config.yaml
encoder_arch: "mlp_mixer"
model: "audio-text matching model"
dataset: "single notes of musical instruments (NSynth)"
train_examples: 184686
noise_aug: 0.01
time_shift_ms: 100
n_mels: 64
hop_length: 160
input: "log_mel"
spec_augment: true
win_length: 400
encoder_norm: "layernorm"
encoder_norm_position: "pre"
encoder_activation: "gelu"
encoder_mlp_ratio: 4
encoder_parallel_block: false
encoder_inner_norm: false
encoder_patch_size: [16, 8]
encoder_layers: 6
encoder_width: 160
fusion: "cross_attention"
tokenizer: "word"
vocab_size: 106
fusion_encoder_width: 256
fusion_encoder_layers: 6
fusion_encoder_norm: "layernorm_no_bias"
fusion_encoder_norm_position: "pre"
fusion_encoder_activation: "gelu"
fusion_encoder_mlp_ratio: 2
fusion_encoder_head_dim: 32
fusion_encoder_fused_qkv: false
fusion_encoder_bias: "all"
fusion_encoder_qk_norm: false
fusion_encoder_layer_scale_init: 0.1
fusion_encoder_parallel_block: false
fusion_encoder_inner_norm: false
fusion_encoder_drop_path: 0.05
fusion_encoder_positions: "learned"
fusion_encoder_cross_attention_every: 2
init: "lecun_normal"
residual_init: "zero_last"
optimizer: "muon"
muon_scale: "spectral"
lr: 0.011
momentum: 0.9
nesterov: false
orthogonalizer: "newton_schulz_5"
adamw_lr_other_params: 0.0017
steps: 2800
batch_size: 64
epochs: 1.0
lr_schedule: "linear"
final_lr_fraction: 0.05
warmup_steps: 140
weight_decay: 0.3
adamw_weight_decay_other_params: 0
Rows from block 3 of the audio encoder of a small audio-text matching model, named by matrix and row number. Rows with one number belong to one neuron. Each number is 500 + 50 x the weight over its row's rms, rounded and kept within 0 to 999. All counts start at 0. Numbers have three digits each. After the name is the row's rms in percent of the matrix's.
After each neuron's rows are labels from the 100 clips, of 14976, where the neuron reaches its highest value: "peak in band" is the frequency band that holds the peak. Only what is clearly more common there than usual is listed. The data: single notes of musical instruments (NSynth).
# fc1: MLP up (encoder.blocks.3.mlp.fc1.weight, 640x160), inputs 0-159
# fc2: MLP down (encoder.blocks.3.mlp.fc2.weight, 160x640, transposed), outputs 0-159

fc1.482 188:530518421499519544490486460523513523496518619538436463484452637473525493459469544407509521522557490468486436407500513491440457573480587429482575473421436597477581500618486562426495463569530492557444525435508459370572485465501452505514552530445518526552566447565528540489564489528440504529471523508494598497514510555515508518533470532504545499489458520603498423558511511472403555529467467378491524411547563452509499470499484504451522563404436560480413378475445545482539466520523447
fc2.482 210:527563412585465622549536501527470501584456513434577532397494475500497489529591435562523502510498463522473482429467526509434449472495434567462510491588520528589413527492427512516419492437503423528512459536477466460472542538445602440587569498445485541545481476430566498482384583488538491557485523484524492576513503487561562484507532540421486510396479473568542460510561519586485555557535491510551527491399514454465556366479439471449444527425458562510517461511500451546444402531570494
peak in band: 2000 to 4000 Hz

fc1.639 083:515561502426489455451513452609532596586467520528521439487506585487537395429486610456519481473515453528464612545488540507541516529473386487495446576518460497455484565491471472451484445577477637533520447533494516568346482482516519596517491458528503606496594467492468589466518509479443546495526454453460478550412523485499514504504456525568427535518468475448475441532537483581509529485450532560631485497501476423532455507511505490365573490478513489465419551412521502544470529451500478
fc2.639 085:446473513508533534562555486369543454464560548476505607492538466530430510501524400460518562481531529519488450422517477494459460417521552544594599431504488433550558487635458519522359536495466419419493563439543493440512524468476529494501534544441508441535400525569554477562450467481534493501483572517598581447581521569557546436525515508463486498460504544506521562497500527493432463475538447450348520502487531549478533547417391498526472485546553508497529476522540486438492420555443534
peak in band: 1000 to 2000 Hz

fc1.473 101:524520541496527575502568471526634532511532439431419458523491501553457412463449538384548625512522567522498437479428501483498462537510403554458420540466455489367462510534584583479558399493485616535506533592460479560499494491475471416478462459456484522532568542509508572448533537492492497504552454490431519419524521399476551456464569549470505418551578463515472557535587452508443513504582515450556457493503490480549456445451588537443469527472561526561580520517467533501435515458541504
fc2.473 099:513496472480454434520500462456459515534498552519572513514591484458499553503504500555426379502408580534549600431539482436546446485448579545515549466580461478634536493472423498507520523458568408488478463419493475546486480563461555625540590559483494453511493505565504439515469428447472369496419512509585483534478519631523448524564440418550501531458490584442554454513479616488475509512451512540443432515474504539503529566462432481500579462511520444420505463462461481485531562531518455
peak in band: 1000 to 2000 Hz

fc1.566 092:551519498474463549484539538513518532592609481500543464481525501468388549488505451473505430509602479505535458486529559487447523519510498494460354596569537544505534488482413593343491377452577587474443517466538564548465520538478602602488448458453554453533432500481525520517604470499515483498423484489385488541545505452502474523497605587452554435466485482492497482539406490532418522531513535448524470544454483558485496469509517529484580471454388579482449545472532457486452535477519490
fc2.566 093:409486500474431488482474550507452472464421533507469543342473422503559476474491578475511556471486566472536553488452455565492480444429553545554612462488528412527463507580533455661533554503506377465498533545504475410470481495514490487549462535602458586467490496465459481522379521478535491520523495478593504520452518550579502418456465470535462528506523502551494581477580525485499501491427473547481532543581523438530543547516437488476489500489589424533474415484417572616572434515512516
peak in band: 250 to 500 Hz

fc1.513 078:518484453497567559452637411480611518540460555515443570504383464494501556532432534511485488422362471464515490526451546458427484398593539458467446456529502484561532474440480567629572470565498494539514507514501543548551593529566498446458458461547419469511514485457551524558540408456578451551501459533562485615515499440499576463481458546509540494455525524557476435497506546470464478489525504417476492509470462528456562440555479519530505519489420441469588538530522434483543376495474483
fc2.513 080:540499508521467460562320538545439472535481447449575530458598483419498496525524513496501471526521489457494496463565482481550437561508531616548481550544427624518445521519532398493532531473418500503498508505467528347525407619468566653462588468472536491554506458524458476464490454531429479484450500497495471405516474516510482549511545420448475414476445478402519537499527475524506470488503510613489507499507542529479456526479591447525557500519543507584424566540457529577440524483483488
peak in band: 1000 to 2000 Hz

fc1.174 162:498492592468557492509497524496595504498566443483450495498543585571509543415445593511398501482497477521515501553410435573470520451527435616513472474428495524518461548586529539484546494551469521585604442507533439491550443484538553566498505432434555476475527449544514421610487495469560400541536577408485447565527529472539494532470531487414481506403438486547494510539501580529432430436449515418545512490445471515485517584503468501401525448502480507498414555560537505506571375514453442
fc2.174 163:435493490368559578554544541479459508475468510460522476492472424534457619559494495554572550559589596551426497437531524454549518452485500484485533517464505548465463497444493518578566519465443561510472482475509563496502499520453440452380482507482602524480546435385452529539499510434454481485539545472482475404498539384534459437525549501569473479537518498580435440467483470535462593426461440548493465515447494374542580517504503507512553591462597557569494457462462504592540506495590442
peak in band: 4000 to 8000 Hz

fc1.523 175:534523508396494671492426497440464506456372498566478530477510544522451503575412537513523503562533481479506512378544458405500566543502486488566509475504553519528522625531453492570472437479515509481472512433497497501595523495428484565522544475548540517529534553514505522435585359442533475514507502507560461559512557540474421437555489493473474527572477560480532418502446504455521442351493498540555502483471494517431608448529550591483560514459509503413518469557433546443528496448449531
fc2.523 173:516538496433505377464460422510463528505526527437415536556466535549521387481499519423451527536518490521507568502452550605543448519578509577495505456502494438606498441617535435470462514502408494554572555625494417519535511495530500481482542547550516514499465409450491477513410580473457456456441524545475529427448456489530464481468466457514600483468519466539579446512593497519537552562507602385447423567439545529589400554495457474542516470440527553518508490506471474558441537534463498
peak in band: 250 to 500 Hz

fc1.115 065:465478405429543530571398494569499532451626517501477655539507528477440565472529511513501553458449565411550510532430421478597471390456489412512418486373509484580507507518518473525569536503508437502540501540580510512530451501454508536453482450467397575579524492520450439509542499507535533510448566563476531471438498418557518481500516373531467430490532481551472544513486554558524477474536517520541588501439480460412432521578478471457497549528458523562455467522440558482521595549459491
fc2.115 066:563479511538492499465505594498487416462458440534477416595477421598493481602528483517535458588549462624458452454568548459419522497529520545451531574583497558437485461533544508548439440509454569534443581452396444500477513523484480539560526507454535471445451453501521526475500482501493435435489381502505401543548503454459561544539424609493488542504478496388490481504543444507581569414474537529513455476565520542545607454502564438541497433481525464516554596464493466518471400492505516
peak in band: 4000 to 8000 Hz

fc1.365 211:477473602552489537506599543561539535498468506589477520491450449450597460497466491464556548471448479516591464507621437571435507407589544563489470449443545403564422497527481494572655478514456520502523531526527502459514413581516469463453422534449579493519520523499549424538537498526499477529479497512450436492528474469515454526468431528453477474406441405505487473546465555575595439513503531449482508520479468491585449465503433548488479438397604556467461444480418466525586499537442518
fc2.365 211:480529502529464468572477533432451567525497473542545505496528546426472463488506544511572570516510495484441413562494475516438469458510490516452425465478480352526485549466574444524563466521359437552531435528485593483603519473460604489458499496482624459469553424565484587483558564426588481572479445482489529395491442514471546523555500555536574517604494491552489488499441537506534448561504497513469443511494435416447522458536540502558492521444426524438503339499505536574474571489499493
peak in band: 4000 to 8000 Hz

fc1.168 092:462502523479502513552466516528481477488426537412414529508508437542419461488439420547505486506513496479531454475542536399496456558469501491451472478637483464530463481571421499498500526519561528427548421569454466519443525491483512554442435480349477539454448566449447539597565485577500497606547569574551405474528553513470565496489569512532599578493508513496569485492431427494565509517522563500457574482567446467395512467458482521550535397507554512458427531534485566575607529468443527
fc2.168 091:538476510500428474501563474514452419480573448566643406512476469557519548564472531505471571497459482506509509573473465601500513547470478436554521546430467552545564502424527524548560503567449514500429603435484561429451439529468445471533580460537493491485545443513481548543488648396505451443448482421373470537464497539521405532503494434467608424420567474562522563507513551508504484493462459512563447416517524545571494518603483485489457502523465493520512427457542412465484531481507529
peak in band: 4000 to 8000 Hz

fc1.429 075:503482577531551570530473462537538516530448547537558472461430490587483543460534418524553553481582446499440368509461574424493551526391578525580500501623480486486444430594545553460501546545456523385531444526514484570446489591580525434430446479490506504539561549385586452541512547535587450473514472508528521464543532408441472410486472452463504524529575507465556529456480495490547511466548448547476519480505483416513547488530509453488423392478522515555425505509500473516523526479385535
fc2.429 072:489500552464458478543506526521389468471552433479533419499503529569476425571468471502429541471477521533554641532566374516491454510616475419405485509400519527528485554437474450545533559442608471545558487481489505397521544429461505533547599480504464521479478450646466495480599493534492513494438495564502463521461514598552474606536477461517507470492490452539456518550447516438489489536455569452556438421532602442507452487555484557534574530546493466427518478497495514457453494431475452
peak in band: 1000 to 2000 Hz

fc1.122 101:486513461527535415527492458542451448513457525559504529497490482493511512484462601524558567481603461584364512523487466511450544423620574475527520443544489529514492504476538507590503491458528504601470423436626471502502550420502527451527541456605547530432519586427453502519374477453480508509546449576535494527388529468496516509497529482574450534508502515406537501533433480496492461507474496430614509451497472442538434593574430554424553545480413579488425506515549519419529453512479513
fc2.122 098:574476558474512657477534538514567450442537461492453522430521559516487461630469452407476440534533526402509512511490505512533445493490541523508443450545453465521498522548449480437430541546523536448598511490503560512483439558466487565423478501463441445644488417599475443522595559579474548495491523425530419495619545496563507462470499539431488456529473478527542443498482517480537503487521518573394516493512559485428496407449549371574431496469525461503545524533536476468466460586471491
peak in band: 250 to 500 Hz

fc1.577 072:491481463473481636509526487511531534461577474461434436622505442601477502500469429510523398487535414544583449459545490417453539525519488501532488545521479493464528500465455518386466490441552453433621536472509541482626496548547594454447431560400480528557448504500639448466525401530553453489462523569451491469512513539507496513477548570424486536476588508549462483537495415493533522528567514497431488551542448541480540471530503506402433417525442579516422474521450505501558528531522530
fc2.577 070:532576515485472374442482536503446441472502511504476469430469536463567550431494559520487603551443505481452535572435547566412440523485557470520578475435531481513482429341498539534586578534509476542500496518524494546469492396446478516554591444510576490482483470501465588485465576534492531422522463439472557553484478559492478474534561456524448540490444428525516514495578583541528411497420524413635416417519524419585464471547458474569589537510507500458543499446526541540476488472514486
peak in band: 250 to 500 Hz

fc1.260 085:495561422494584549468477602560629543516544504410521422477491396490520541522428525525431459538523446520493599570552541489443506436576607480511475552502458490484425500463545566567531434473521483487484492508489452435521434468551534503529493472591490512470515462587542476548522435577569487465450504524497570490485559523476583496433507559556398465441549511521513509472543480459392441540531420602550418435459474474525513481429550552471467426502468426531491369552455539450429467491525490
fc2.260 089:533503572433475423530506450477434480442408427528518496510503516452486465380598481438576484531438540502503410450441492478532432464456383523551566523445552532572575500434461458534458456505502552444494502422502598552477524575488593559437569488469482445479545523536561492419526526547443568565474541475538530531505400505537442500556616497419447517487472414469477450572491578554616552490525543432421527515469509535574540535492438442489547482506514518425483564479574493533562502452489490
peak in band: 4000 to 8000 Hz

fc1.184 163:506527459430504489487493553391494480479502566524479571535466436519516520473474544531499392554615390465551491453574445484489517469454567510567536523525647480545462534610516469513485516468473551453412516546525433575452463586582419538489518550471508512569435413524442457540504459542608560492472473481543470476539552565529495491505496563445476496525463486469482463412399492444529558362530535446558472466472406504520480442537481580636487462516545501516465493460551476491512592456534495
fc2.184 149:504478450467465544527462514542501575583554471598546511577538535561497483554510551536536537454524512579495470493449575488465562502459476411492344477512402461449528455362570495507533462578414518558511395494554493408587566473457538498544503456489434487439536512427526482428505495441477543449471415453506470446520489486526479549422557525471540489422482458635507528541516476512532470541468517491457519639572621487501507541499420449465540543509549455555526418506495493507526467490422529
peak in band: 250 to 500 Hz

fc1.506 071:498495613542496515437548425544540468508507477526523541526525500530570536496539485416377427454552537508568446486515433570540493495545552464573494505521470561517478519485539522507385508589518457559452453485507466437572522468550474493472533515521575491432496475557526578425403471478451441509523466479384458545521459477429539501489401524513459509485550528458524532441435619599516398538567563599438508566492517417474591479479431433495447471468544432479498608555572507445443554445547509
fc2.506 074:505503403466527566541530593462450539467471535407489478474516542378478439479493431519588554462468492479470547494521554454489490473505428498473527497473504522528497502568461486470552457398494549411506540500518482529498539540523548450476471580457451485597523552565558462568579511596555540540500490561549580459434527489537444403468514522469503433569493475509465443548612495425407566547429489506476535483530467493511350552474570566480551585486536515552510407462479409532505396580410520
peak in band: 1000 to 2000 Hz

fc1.148 067:433540545521501544501505516510549381536470457557503449552461646481521484460455515452468571506481509535484519541562401461383459519483430442470507511572498400433501503597498515565474407513545493545491485486400613492560506470457580443388439499458543545497557488475614456489523513628458504475497515607464502488448433436519527458503502441497470539508484416545475527521607508459441435505575612473505530452423497493518519547575538491572437536444458505550512490502559447459537496482483524
fc2.148 067:549512545464492472525509490548481590511458560427477538539563410518438507551528387539482446458485416475486454506464491489537491452545574534496518466411500570565480538453474531503592574369523558460573476432551469562388523576554494546598547463467548477548517581501516586500513409518472508461539487415462563531529578572581545526471554445511573501467521575486472473503447468530484558467481484543466423496533430449482443476451487385460515458508490465362442569494489481596469460568485454
peak in band: 4000 to 8000 Hz

fc1.582 080:478484529569557599479590461549533473553491453517392463538378511525567536496537475496393507557408447472398429491535547572399472524530534457510447432559453550494433516509487473554401474510536520460528474486533497493555477468484476466390553536431531524508542469509566544500551513448493408426556383527499569479518473530439569437512478537502611548499607520563456499508535503503504460561562524455430401479537476591463578470497463509478438454551603505554549528485460482403496514498531510
fc2.582 073:568475514526466402516458585502473483477505507457485481491578456477488500451474499524529618389519436483589587493473490446579468509503442493495591530406546525550525506444467509419550532466463442551462436525510489551528504559541515474543516427507482434534515569528474463468499500543505557439453529502447493532429505576507436482448466447539364413539491528454480548540443521454434567514465504515560542559507532415515381617460600549522643578521457556441454433528596520574506518477480482
peak in band: 2000 to 4000 Hz

fc1.465 147:635544489574463543405406489539451515477583502506567519511452427454510526437457451452540565461551503463543484430570489514583512429522605569539533471501481494490438466503576516527534447467545521549500476468471377499494450434538533499562538458529518484552580480449429610581507524479494488427428457463500592442519517583473563532510473551505458529529485471513476528438511488552458578570500473396522460570557585530463517495450602460507491484434489441493395515469598437496462408489540426
fc2.465 160:394480524464446488529598460445522498465549531595408593536528566472557440473394544415551425525453351579462504554435461464446461500475432445450474568605567424550498532516479521457525567538480454505415550575541551534501524507448419453461581511511384455446520510584533481460524530484535517530486522555497494519444457497485423494556496525571489533503417523562475465529541482589516494459509441558415587486471488484525508525503421484484525494559458569455548543531422544536578500493456543
peak in band: 1000 to 2000 Hz

fc1.585 158:529480448507458546527489494565491564541481439500504527520549577495440503478501467572445488477563444429507514558562524502426520511538489475551553562547392418554437529567568428503583476575483530497515563524326517444574495489452553497424468497476456483544526457480528458531493479502547443511514458539425505530581445501536511529522569438402569467471493548566504538573436541481509482427465477485562476426524550543629430517522530380411538460485561518390414478439487484538482393542440477
fc2.585 144:463433563598528566488457516535515411549485442508515572463460459552554511461471584533552474567465471537513570503418466496514408575466533488425472434522542588440432533541493508555529393534525568493442454486447571473486452553449475487487535472561581511450472439555518439552525517491495474565470602537491482487484576456471515468477480455430470479536531579538554568492433490540452529528537477494546466570493368400534526416500571499454425536444514542527520319516474538492566459569555450
peak in band: 1000 to 2000 Hz

fc1.215 107:426558526585573451533516574529555540563474514539450526525471467474401459447447498569478489499568399466435578554609498511431470609512426496495476484592494397452489458500501486486454488473523540523503510535478492624518489469536510459477510479534509475572491471487477586460567449492522491448561472445524480551483523432560451448492604521423378515533512540485532429514516498519462420493496417536527455521448465492502385492457669509537535464518480463378565469540568515502442582560539507
fc2.215 101:501595485519500474527536475477493373411566542471543588545503511464594488505508460475415492518353504488502425638450508453498483465503571533531499494464485472578513545479486518446567556537480508453514503357636548501439491519477433512517583474562511530475470570543490493459463579404482488500464463508504531440635493525474514486528466486514508461417457470423463537416486512472517555489482545501427567471607446553477560576498375491501538553483533520601503480432503512534505507439446476
peak in band: 250 to 500 Hz

fc1.364 100:558483479562546492442500501470451468502496526572509421571507436477601478546503537480457510549440491529488525521469488538356516475504531550470506430578449514539471576432465501540542467519609544504420513485469448438506539488532514610516513499555522492425484415390522512466533572374495452523533539454463511610579510460402550526469552516458531413490484499541525569412476507602462406487517506388413496492579512529518472496545476509559467543453552409469533468461561510413625507465530504
fc2.364 095:484478559491467493532496474575464447471451535471591607404545455478460480507425466491606543444550546379570438479498552481618476577498518419478474559386546496467508434553510506484524513461479500505486468509471489561526497552536442411493509515453456461531529626507507466535495489587607519513535507489448532434500531448602373480468442423541474534475531503492384420509493529387481501625496455562517511571424468504486583489479514494476535565518474506553522540549438428522496524551540541
peak in band: 4000 to 8000 Hz

fc1.571 096:453442476480518566573477491495515380525445473537463493615438487486463449501537556547479464573586541434484560592562565442524474560479506471427617498552524474491435534501420423608472462519498555412460544512463526459474559496490478488481497521467490531491538456535535478583542519612434534580435526552491507528500463388557542572515547491536491489465431546456560487494503414578459477526467501601631501450462510378495536532440508526463489457463548520414511450464572465565460495483402497
fc2.571 093:494549558480551523543528505565481642469511504503511450470505526549525556509482500540435533478405429441500448409463474573494513502516420441596488543425503482588546497469557501428502495532527452594590483475557528542504489469508488533537494514501534468434516595446433550506485540411540477404561483532442586428511527532463441489565503454441486480497556517591467496448498536406535489465539413420348429430515482669534530522564457475476481484514425451458442573553530501478513476454527540
peak in band: 250 to 500 Hz

fc1.76 062:440436501539552437531529427512505443523574459517455448514542414542542483457503524464522522511589585553541453556442554463575433442481575553488517423489559467508520507509627539499551509489510515580536568544477497427619548394540387501546519507539419402486458428450489459439459531500545477526522459415502398455511532520469582485471511509471506448483502468465448500548464499591544520474455524493557545547516554514414489459381494477504517459458538574432478499564630536466520469446623489
fc2.76 062:540578510491516654461504488490474482547454551523473526494523582457488464555470462527483480553394430411529597408528515532509583503561454414548422557490524485421449540520482425474541489510546481460392413479539472636422476554426568460446571519456501581547507531526435455518529449522467469435522531567535538553482471482429423531541512490554468517417476560491538524506488488463503536530538420434482395473495462546551573525553505505492524593483465564549471484556412425561446531571494459
peak in band: 1000 to 2000 Hz

fc1.225 052:538547427554483516502462552533558586494536549501529465585556419556557493453448563526450550413480448499468547547472488443547426507547460512473426487339481521595486472358463519436484472528557457549524508508532565460462498575470604423519604505499519503609517539540504493482537529471553425499495509454532544577543490387485477454492534507534479464416480531452524421429502555568527487476537476533530453510356452495441476534476480524520598546521448543419505500495467539497436559568419469
fc2.225 046:463412544362586478532493513427468374521505431518388533455497538473464512535507510467523478643582485478482496458493545531494525469451633523534577567591520433487450476490490438502437543534558495453486471520419505547502440482523456593550487516495487468458538480493542512512468506582544553451524477562504427496498497574489573578525479532495405507518448472540427514508537462445497574470477530453462576547609528580490592437569479514509469513506473395571416504513544540440494406416525508
peak in band: 4000 to 8000 Hz

fc1.497 199:539561550562551569577508510481571473415539476528467420474473505544470438430524481476534462485466535525525515532535563614410510486543526525494380494491475540496449479539443483494474581526464566444555525546548506535502511526553520546449465551460368507524452513477573449529491457517447494463505500501506556511529476466415573466537502455467555444560504546524488422551464531544520486571447555482545469520428486539516432476445454446568573438418255564489400467496578517558494451561497485
fc2.497 214:496500561449493533475542468570461473529472487502588485490524542471472411487563542510497458546480474534473510409556441537476575528543459534496602475501535527423444465547475502542502397473399447584508517381490418525545548558496561474509539548446505470500411419516463470392543473470549528521463431475563526529559468459355497553577496419537551469465476544585549589543481464563486452494530452458538500506486472545512571502521461536418421559360581563492582499500489625480507462463535501
peak in band: 250 to 500 Hz

fc1.102 102:441427536454437602529432523506541541472571522414524514551519489553420475455471443549440478530538539525519413414509446484601478551491521531503530469586473530452518480559419452442493520481423597388529538419494528552560435619503545425394464500453518522482437532512569514421623577669466507514540559561483511435561484482525482562483489383510460550545469459511533570524512510522499525546573500502413476482447480482513492533458552478472500498526521537547457489443434471495499534438454525
fc2.102 102:533561515478490339502557522486476503495450411552525359513468484528527562505567507571499520499487420567508676576487557456407468456513455459526536490444494481561461524427490614563545486460631412592533430512462511487497501369519499507638536446537493451491487538437498521527494486471495454465463404450442487591443578576493490511535515482567537532491540527546484484512565511514468494446480489468582532436487525478506479490546454504496446438466507485428541453491519505596483495485513499
peak in band: 4000 to 8000 Hz

fc1.98 123:434481480510470497521566555456489511559519539425455433437474423503445489467464516453533599421521475508417472502536565580431436492452496610489456563462531457583541503520505422546393523479437549530609423416456538576471595560507519554474510539495398480526492511440508471516557491539403463556433421534448507516533477556477534487450600574501560387472492544472470619560539493470454473490538445456517444517534521511484550536584419546544604550473518507504478426500472503425478499582513499
fc2.98 113:587520462485465455530505488513591537464560469561556489583476566433462492464516451572431490532528554473491588474447477439565560453561562512485497513628474586392478490501516496553488532499544518501440538484435550416470399482572505479455396430505600569450563444581548512480384499468514528534452563433510475517537547502481481459490543422589488485545405574514567432537454487517479532575470466530474552477455482416521442432559542502456520415522504493426424499446495595544471559449529474
peak in band: 2000 to 4000 Hz

fc1.548 172:395482491481525470547496494539591467501457423503568521474446510536472507480497503531553537565524488450504400536505530515432499514567513454494486499445535540545607528578473497522465396469425468596528554580457476461503506467543569518468505558460504535537515462429589433473530559439535536513487465420586420440426428497408434559447553500496590447526477522466588466428540457526532452503492600505475585451561568521436522463463398551489529469535438494561432535562522486469418411500412612
fc2.548 185:505527528482449410496475540560503517533489571450503490562506526441501459506573486562488552486525457414497542488563406589475466493469550573528470473514483471570506486409399500473545588448485546433535564596487479524498498464604482481562567437507550536476537534474499571373513520571367371551436542531483495496553429504484525567524423519516512430482496476628523463475389457484539507544515444508404466427611488525499564473499586434500493459527552471491522395511500447524449562529486486
peak in band: 4000 to 8000 Hz

fc1.142 079:422418542479563516576439491507595474480533438492516475509484498563454401535390530483509517484550457427478579479561454399547503505534513477409433517495506530472475506436530630537483409639516547524526497505466452480501567532553520441458507439494552416480510525565456453446451481468510458548455452551465507526436529454521557473467498506477533425446512487474532552479544564550453482531545467651627560489453479514515619482531542552524413512490522531426550428470583604447495471460497483
fc2.142 077:551533521475352521509556525519419455548473533428491551548512505408489599508573470524525444515460477507497490428466433594454414500516508440586552401470483423610560521526531414408546462390532467487432531449571508517474393486518557624529509555512512464569538468430496569529542510542486519489568497461489479461513493516572540496513462477515517550439543497547520402532479486450469550540483568376379449477563522610548456490461520462470563496543530463470525503546452464524554511501484516
peak in band: 250 to 500 Hz

fc1.584 058:499473531506536370574531385543563511566456530540547559495451409563497499495544500473396422504529504540515432495504485472486497577550587535582460495610419539502524581399516548458461438494444431583467533539532554401582513504528542569479524566427545516511488469518527548581544561446487455545513511445518475512544498392443449458536398531464515451459507461455481476450499503553516486517462498505377451528475542491448566399513401488511452435549530516514509540568547474554474540442568560
fc2.584 059:419447435548475644497591600488420457464491416426455473444478515498505489446491539497534617509472534424563508462544476554509536445421456514538564473432571460464499516531552457549569518608513522396487529542505437568440456496539496475526477498544457440441457535528544474477527487615488502426471499588479551493429468526496448526450616529508424512511512443536519486532568499427488504530494505462651531435552475484539439580480608555486529516482523490549429441422500470527494426457472512
peak in band: 1000 to 2000 Hz

fc1.264 068:552511486623501469524434596392463489555438524530477543498566574485436506467460517490460524492569534482480482528609470475456412568495528501502454497539574465519454487484525486503417506451439642488448526465458497628476495524478552552532508568520511418477532478485543501452604427457521503468495538511473416504527501486596522471514547453412455529401455476388569491538431441522465481447475499534537454447451548500575452507480555547580624497523466466396601513473528496553410475442482471
fc2.264 065:471515519388486503446526395581538502473532519474524550499420443501599524501565489500550390501430406464521491479413493472534591454511494521460522500546429499591512475480535460555573497522553429486505465549604517365495472527513426476518518392448475564515529565471512522498423596447523509517532423516521560481514543459433508485476497563611525496545527494591483547410557489495506497498502470510377548485547464618420508520500496468482434511409523499606511447515464568455591558543500474
peak in band: 250 to 500 Hz

fc1.275 091:547467528484475540506522463543451410488429496506428453520454619440595448510582487459499483410462513444461433548640535454394428630472466619528499536539474461484446556458445441450463470541496609462512468477446551528451474453459468510463525536464555482429510538466489544452495568526467539452499407508521534462382563501505558427525506551545512506486462597554502536576481504495485496576472470532497509511490516513549533433555496515580566473545496435575434582480463379532435509487543533
fc2.275 092:445562521526529441514492508474565615569582545409509569446517451605494553436453424541475491519545524509488582534452438475556557430482535392546592431447492511545531508505531549575498608492489401518507535537507499536518492519571522382510559443521507474649513490540575411508540478483536499539525522485472467496547493566448519568388460494447496467540520480483471480464500508447458483426516534446458467466549425498454427543461456487431484521486487535364510409518585570459480518457418474
peak in band: 1000 to 2000 Hz

fc1.434 077:579462595509483471523404404533483472530430473518565441550473490456542455467576572551555456516504487447531473507615532473489469484512593544529373490474511544525482521450579512443488467473492552505467532571495641528408547464437404580533467480483455508470515440489564552475575433449547542473519417416514542472403562403497544458471484543501540542532491500573496542519500561530506477421486469562596444543495391563510491496608425461459436434545533496517444519440504479569471450496517510
fc2.434 073:424514369560495522469590584514552523532520538481469539491513512623544600512447510439470574471450473516519603427445481524544535484425416454515584447530515513408487486503475487533512517515402493547497483492517404445532418500484632409499542540511492479573451548523498401557446471542507476499461577555478490455548496606522520564507487572517428495393473540439500579482491481435454479486445455433448473523482459520482538466450588528480525520522502505416579486603584512427565532485521487
peak in band: 4000 to 8000 Hz

fc1.557 068:486520500567534420455448546520422426514546524461510557420546432435529557456514457548469532536437523477529550439513353531581505552467562492599581437589586416487534442573437484536490466496465499575440542433434517503478523405420510550496512584495487490554516490636445464489521514531526559516492512546504517513540568599517504474554486366493469463475407485418543457502408524457452505579506525552395523469479542513473467440411493535569523518529552503458530556490509541560439512490471476
fc2.557 073:485490439457525547496583472441548531444483443535578507549468549536486451513492525519489396446601465520468440581489584493464532427500457488420380614517469611508516543469572538487485490464536520473468472457522492442445501514553481434522490416544473525432562544380548517463487541525504452484557486442459523482535508411453509546482517598520496575474591431530494536510609478610525459437469539506522502515483494516590483598548556469427384473445502539616477451509464436566549437486451499
peak in band: 250 to 500 Hz

fc1.232 065:560515487517495560496487521595496514489500428500461579546516551475466567479515517514425481538555595517502561525509518471472437487482396459482524483573438475496475505546477562557470526575441496494492429506429408566493467467536470523435471456491539550474496441430448588523553512467533485470515547492418457506518495506563566567471673571557416482539460446429479466523474486597444550470537576507501449477325456434518425580596560513569476457431558452404536466455517516442512551442523468
fc2.232 063:410491548479464485510459507414485455474480610451588420510486436421534425539460487460578520507430440448496364463527474474528510492573596571529470487395516478546492489501530498515457520462576542480487540436544585425475529468495470487590533545519411498568485544456484491496507505445491522461483459508555582530514552511453462423534406454455603508515617569525474520467522536492571476583515376574381521490590523516446571464400469494505461508505472501557574550538487518554546442532515529
peak in band: 4000 to 8000 Hz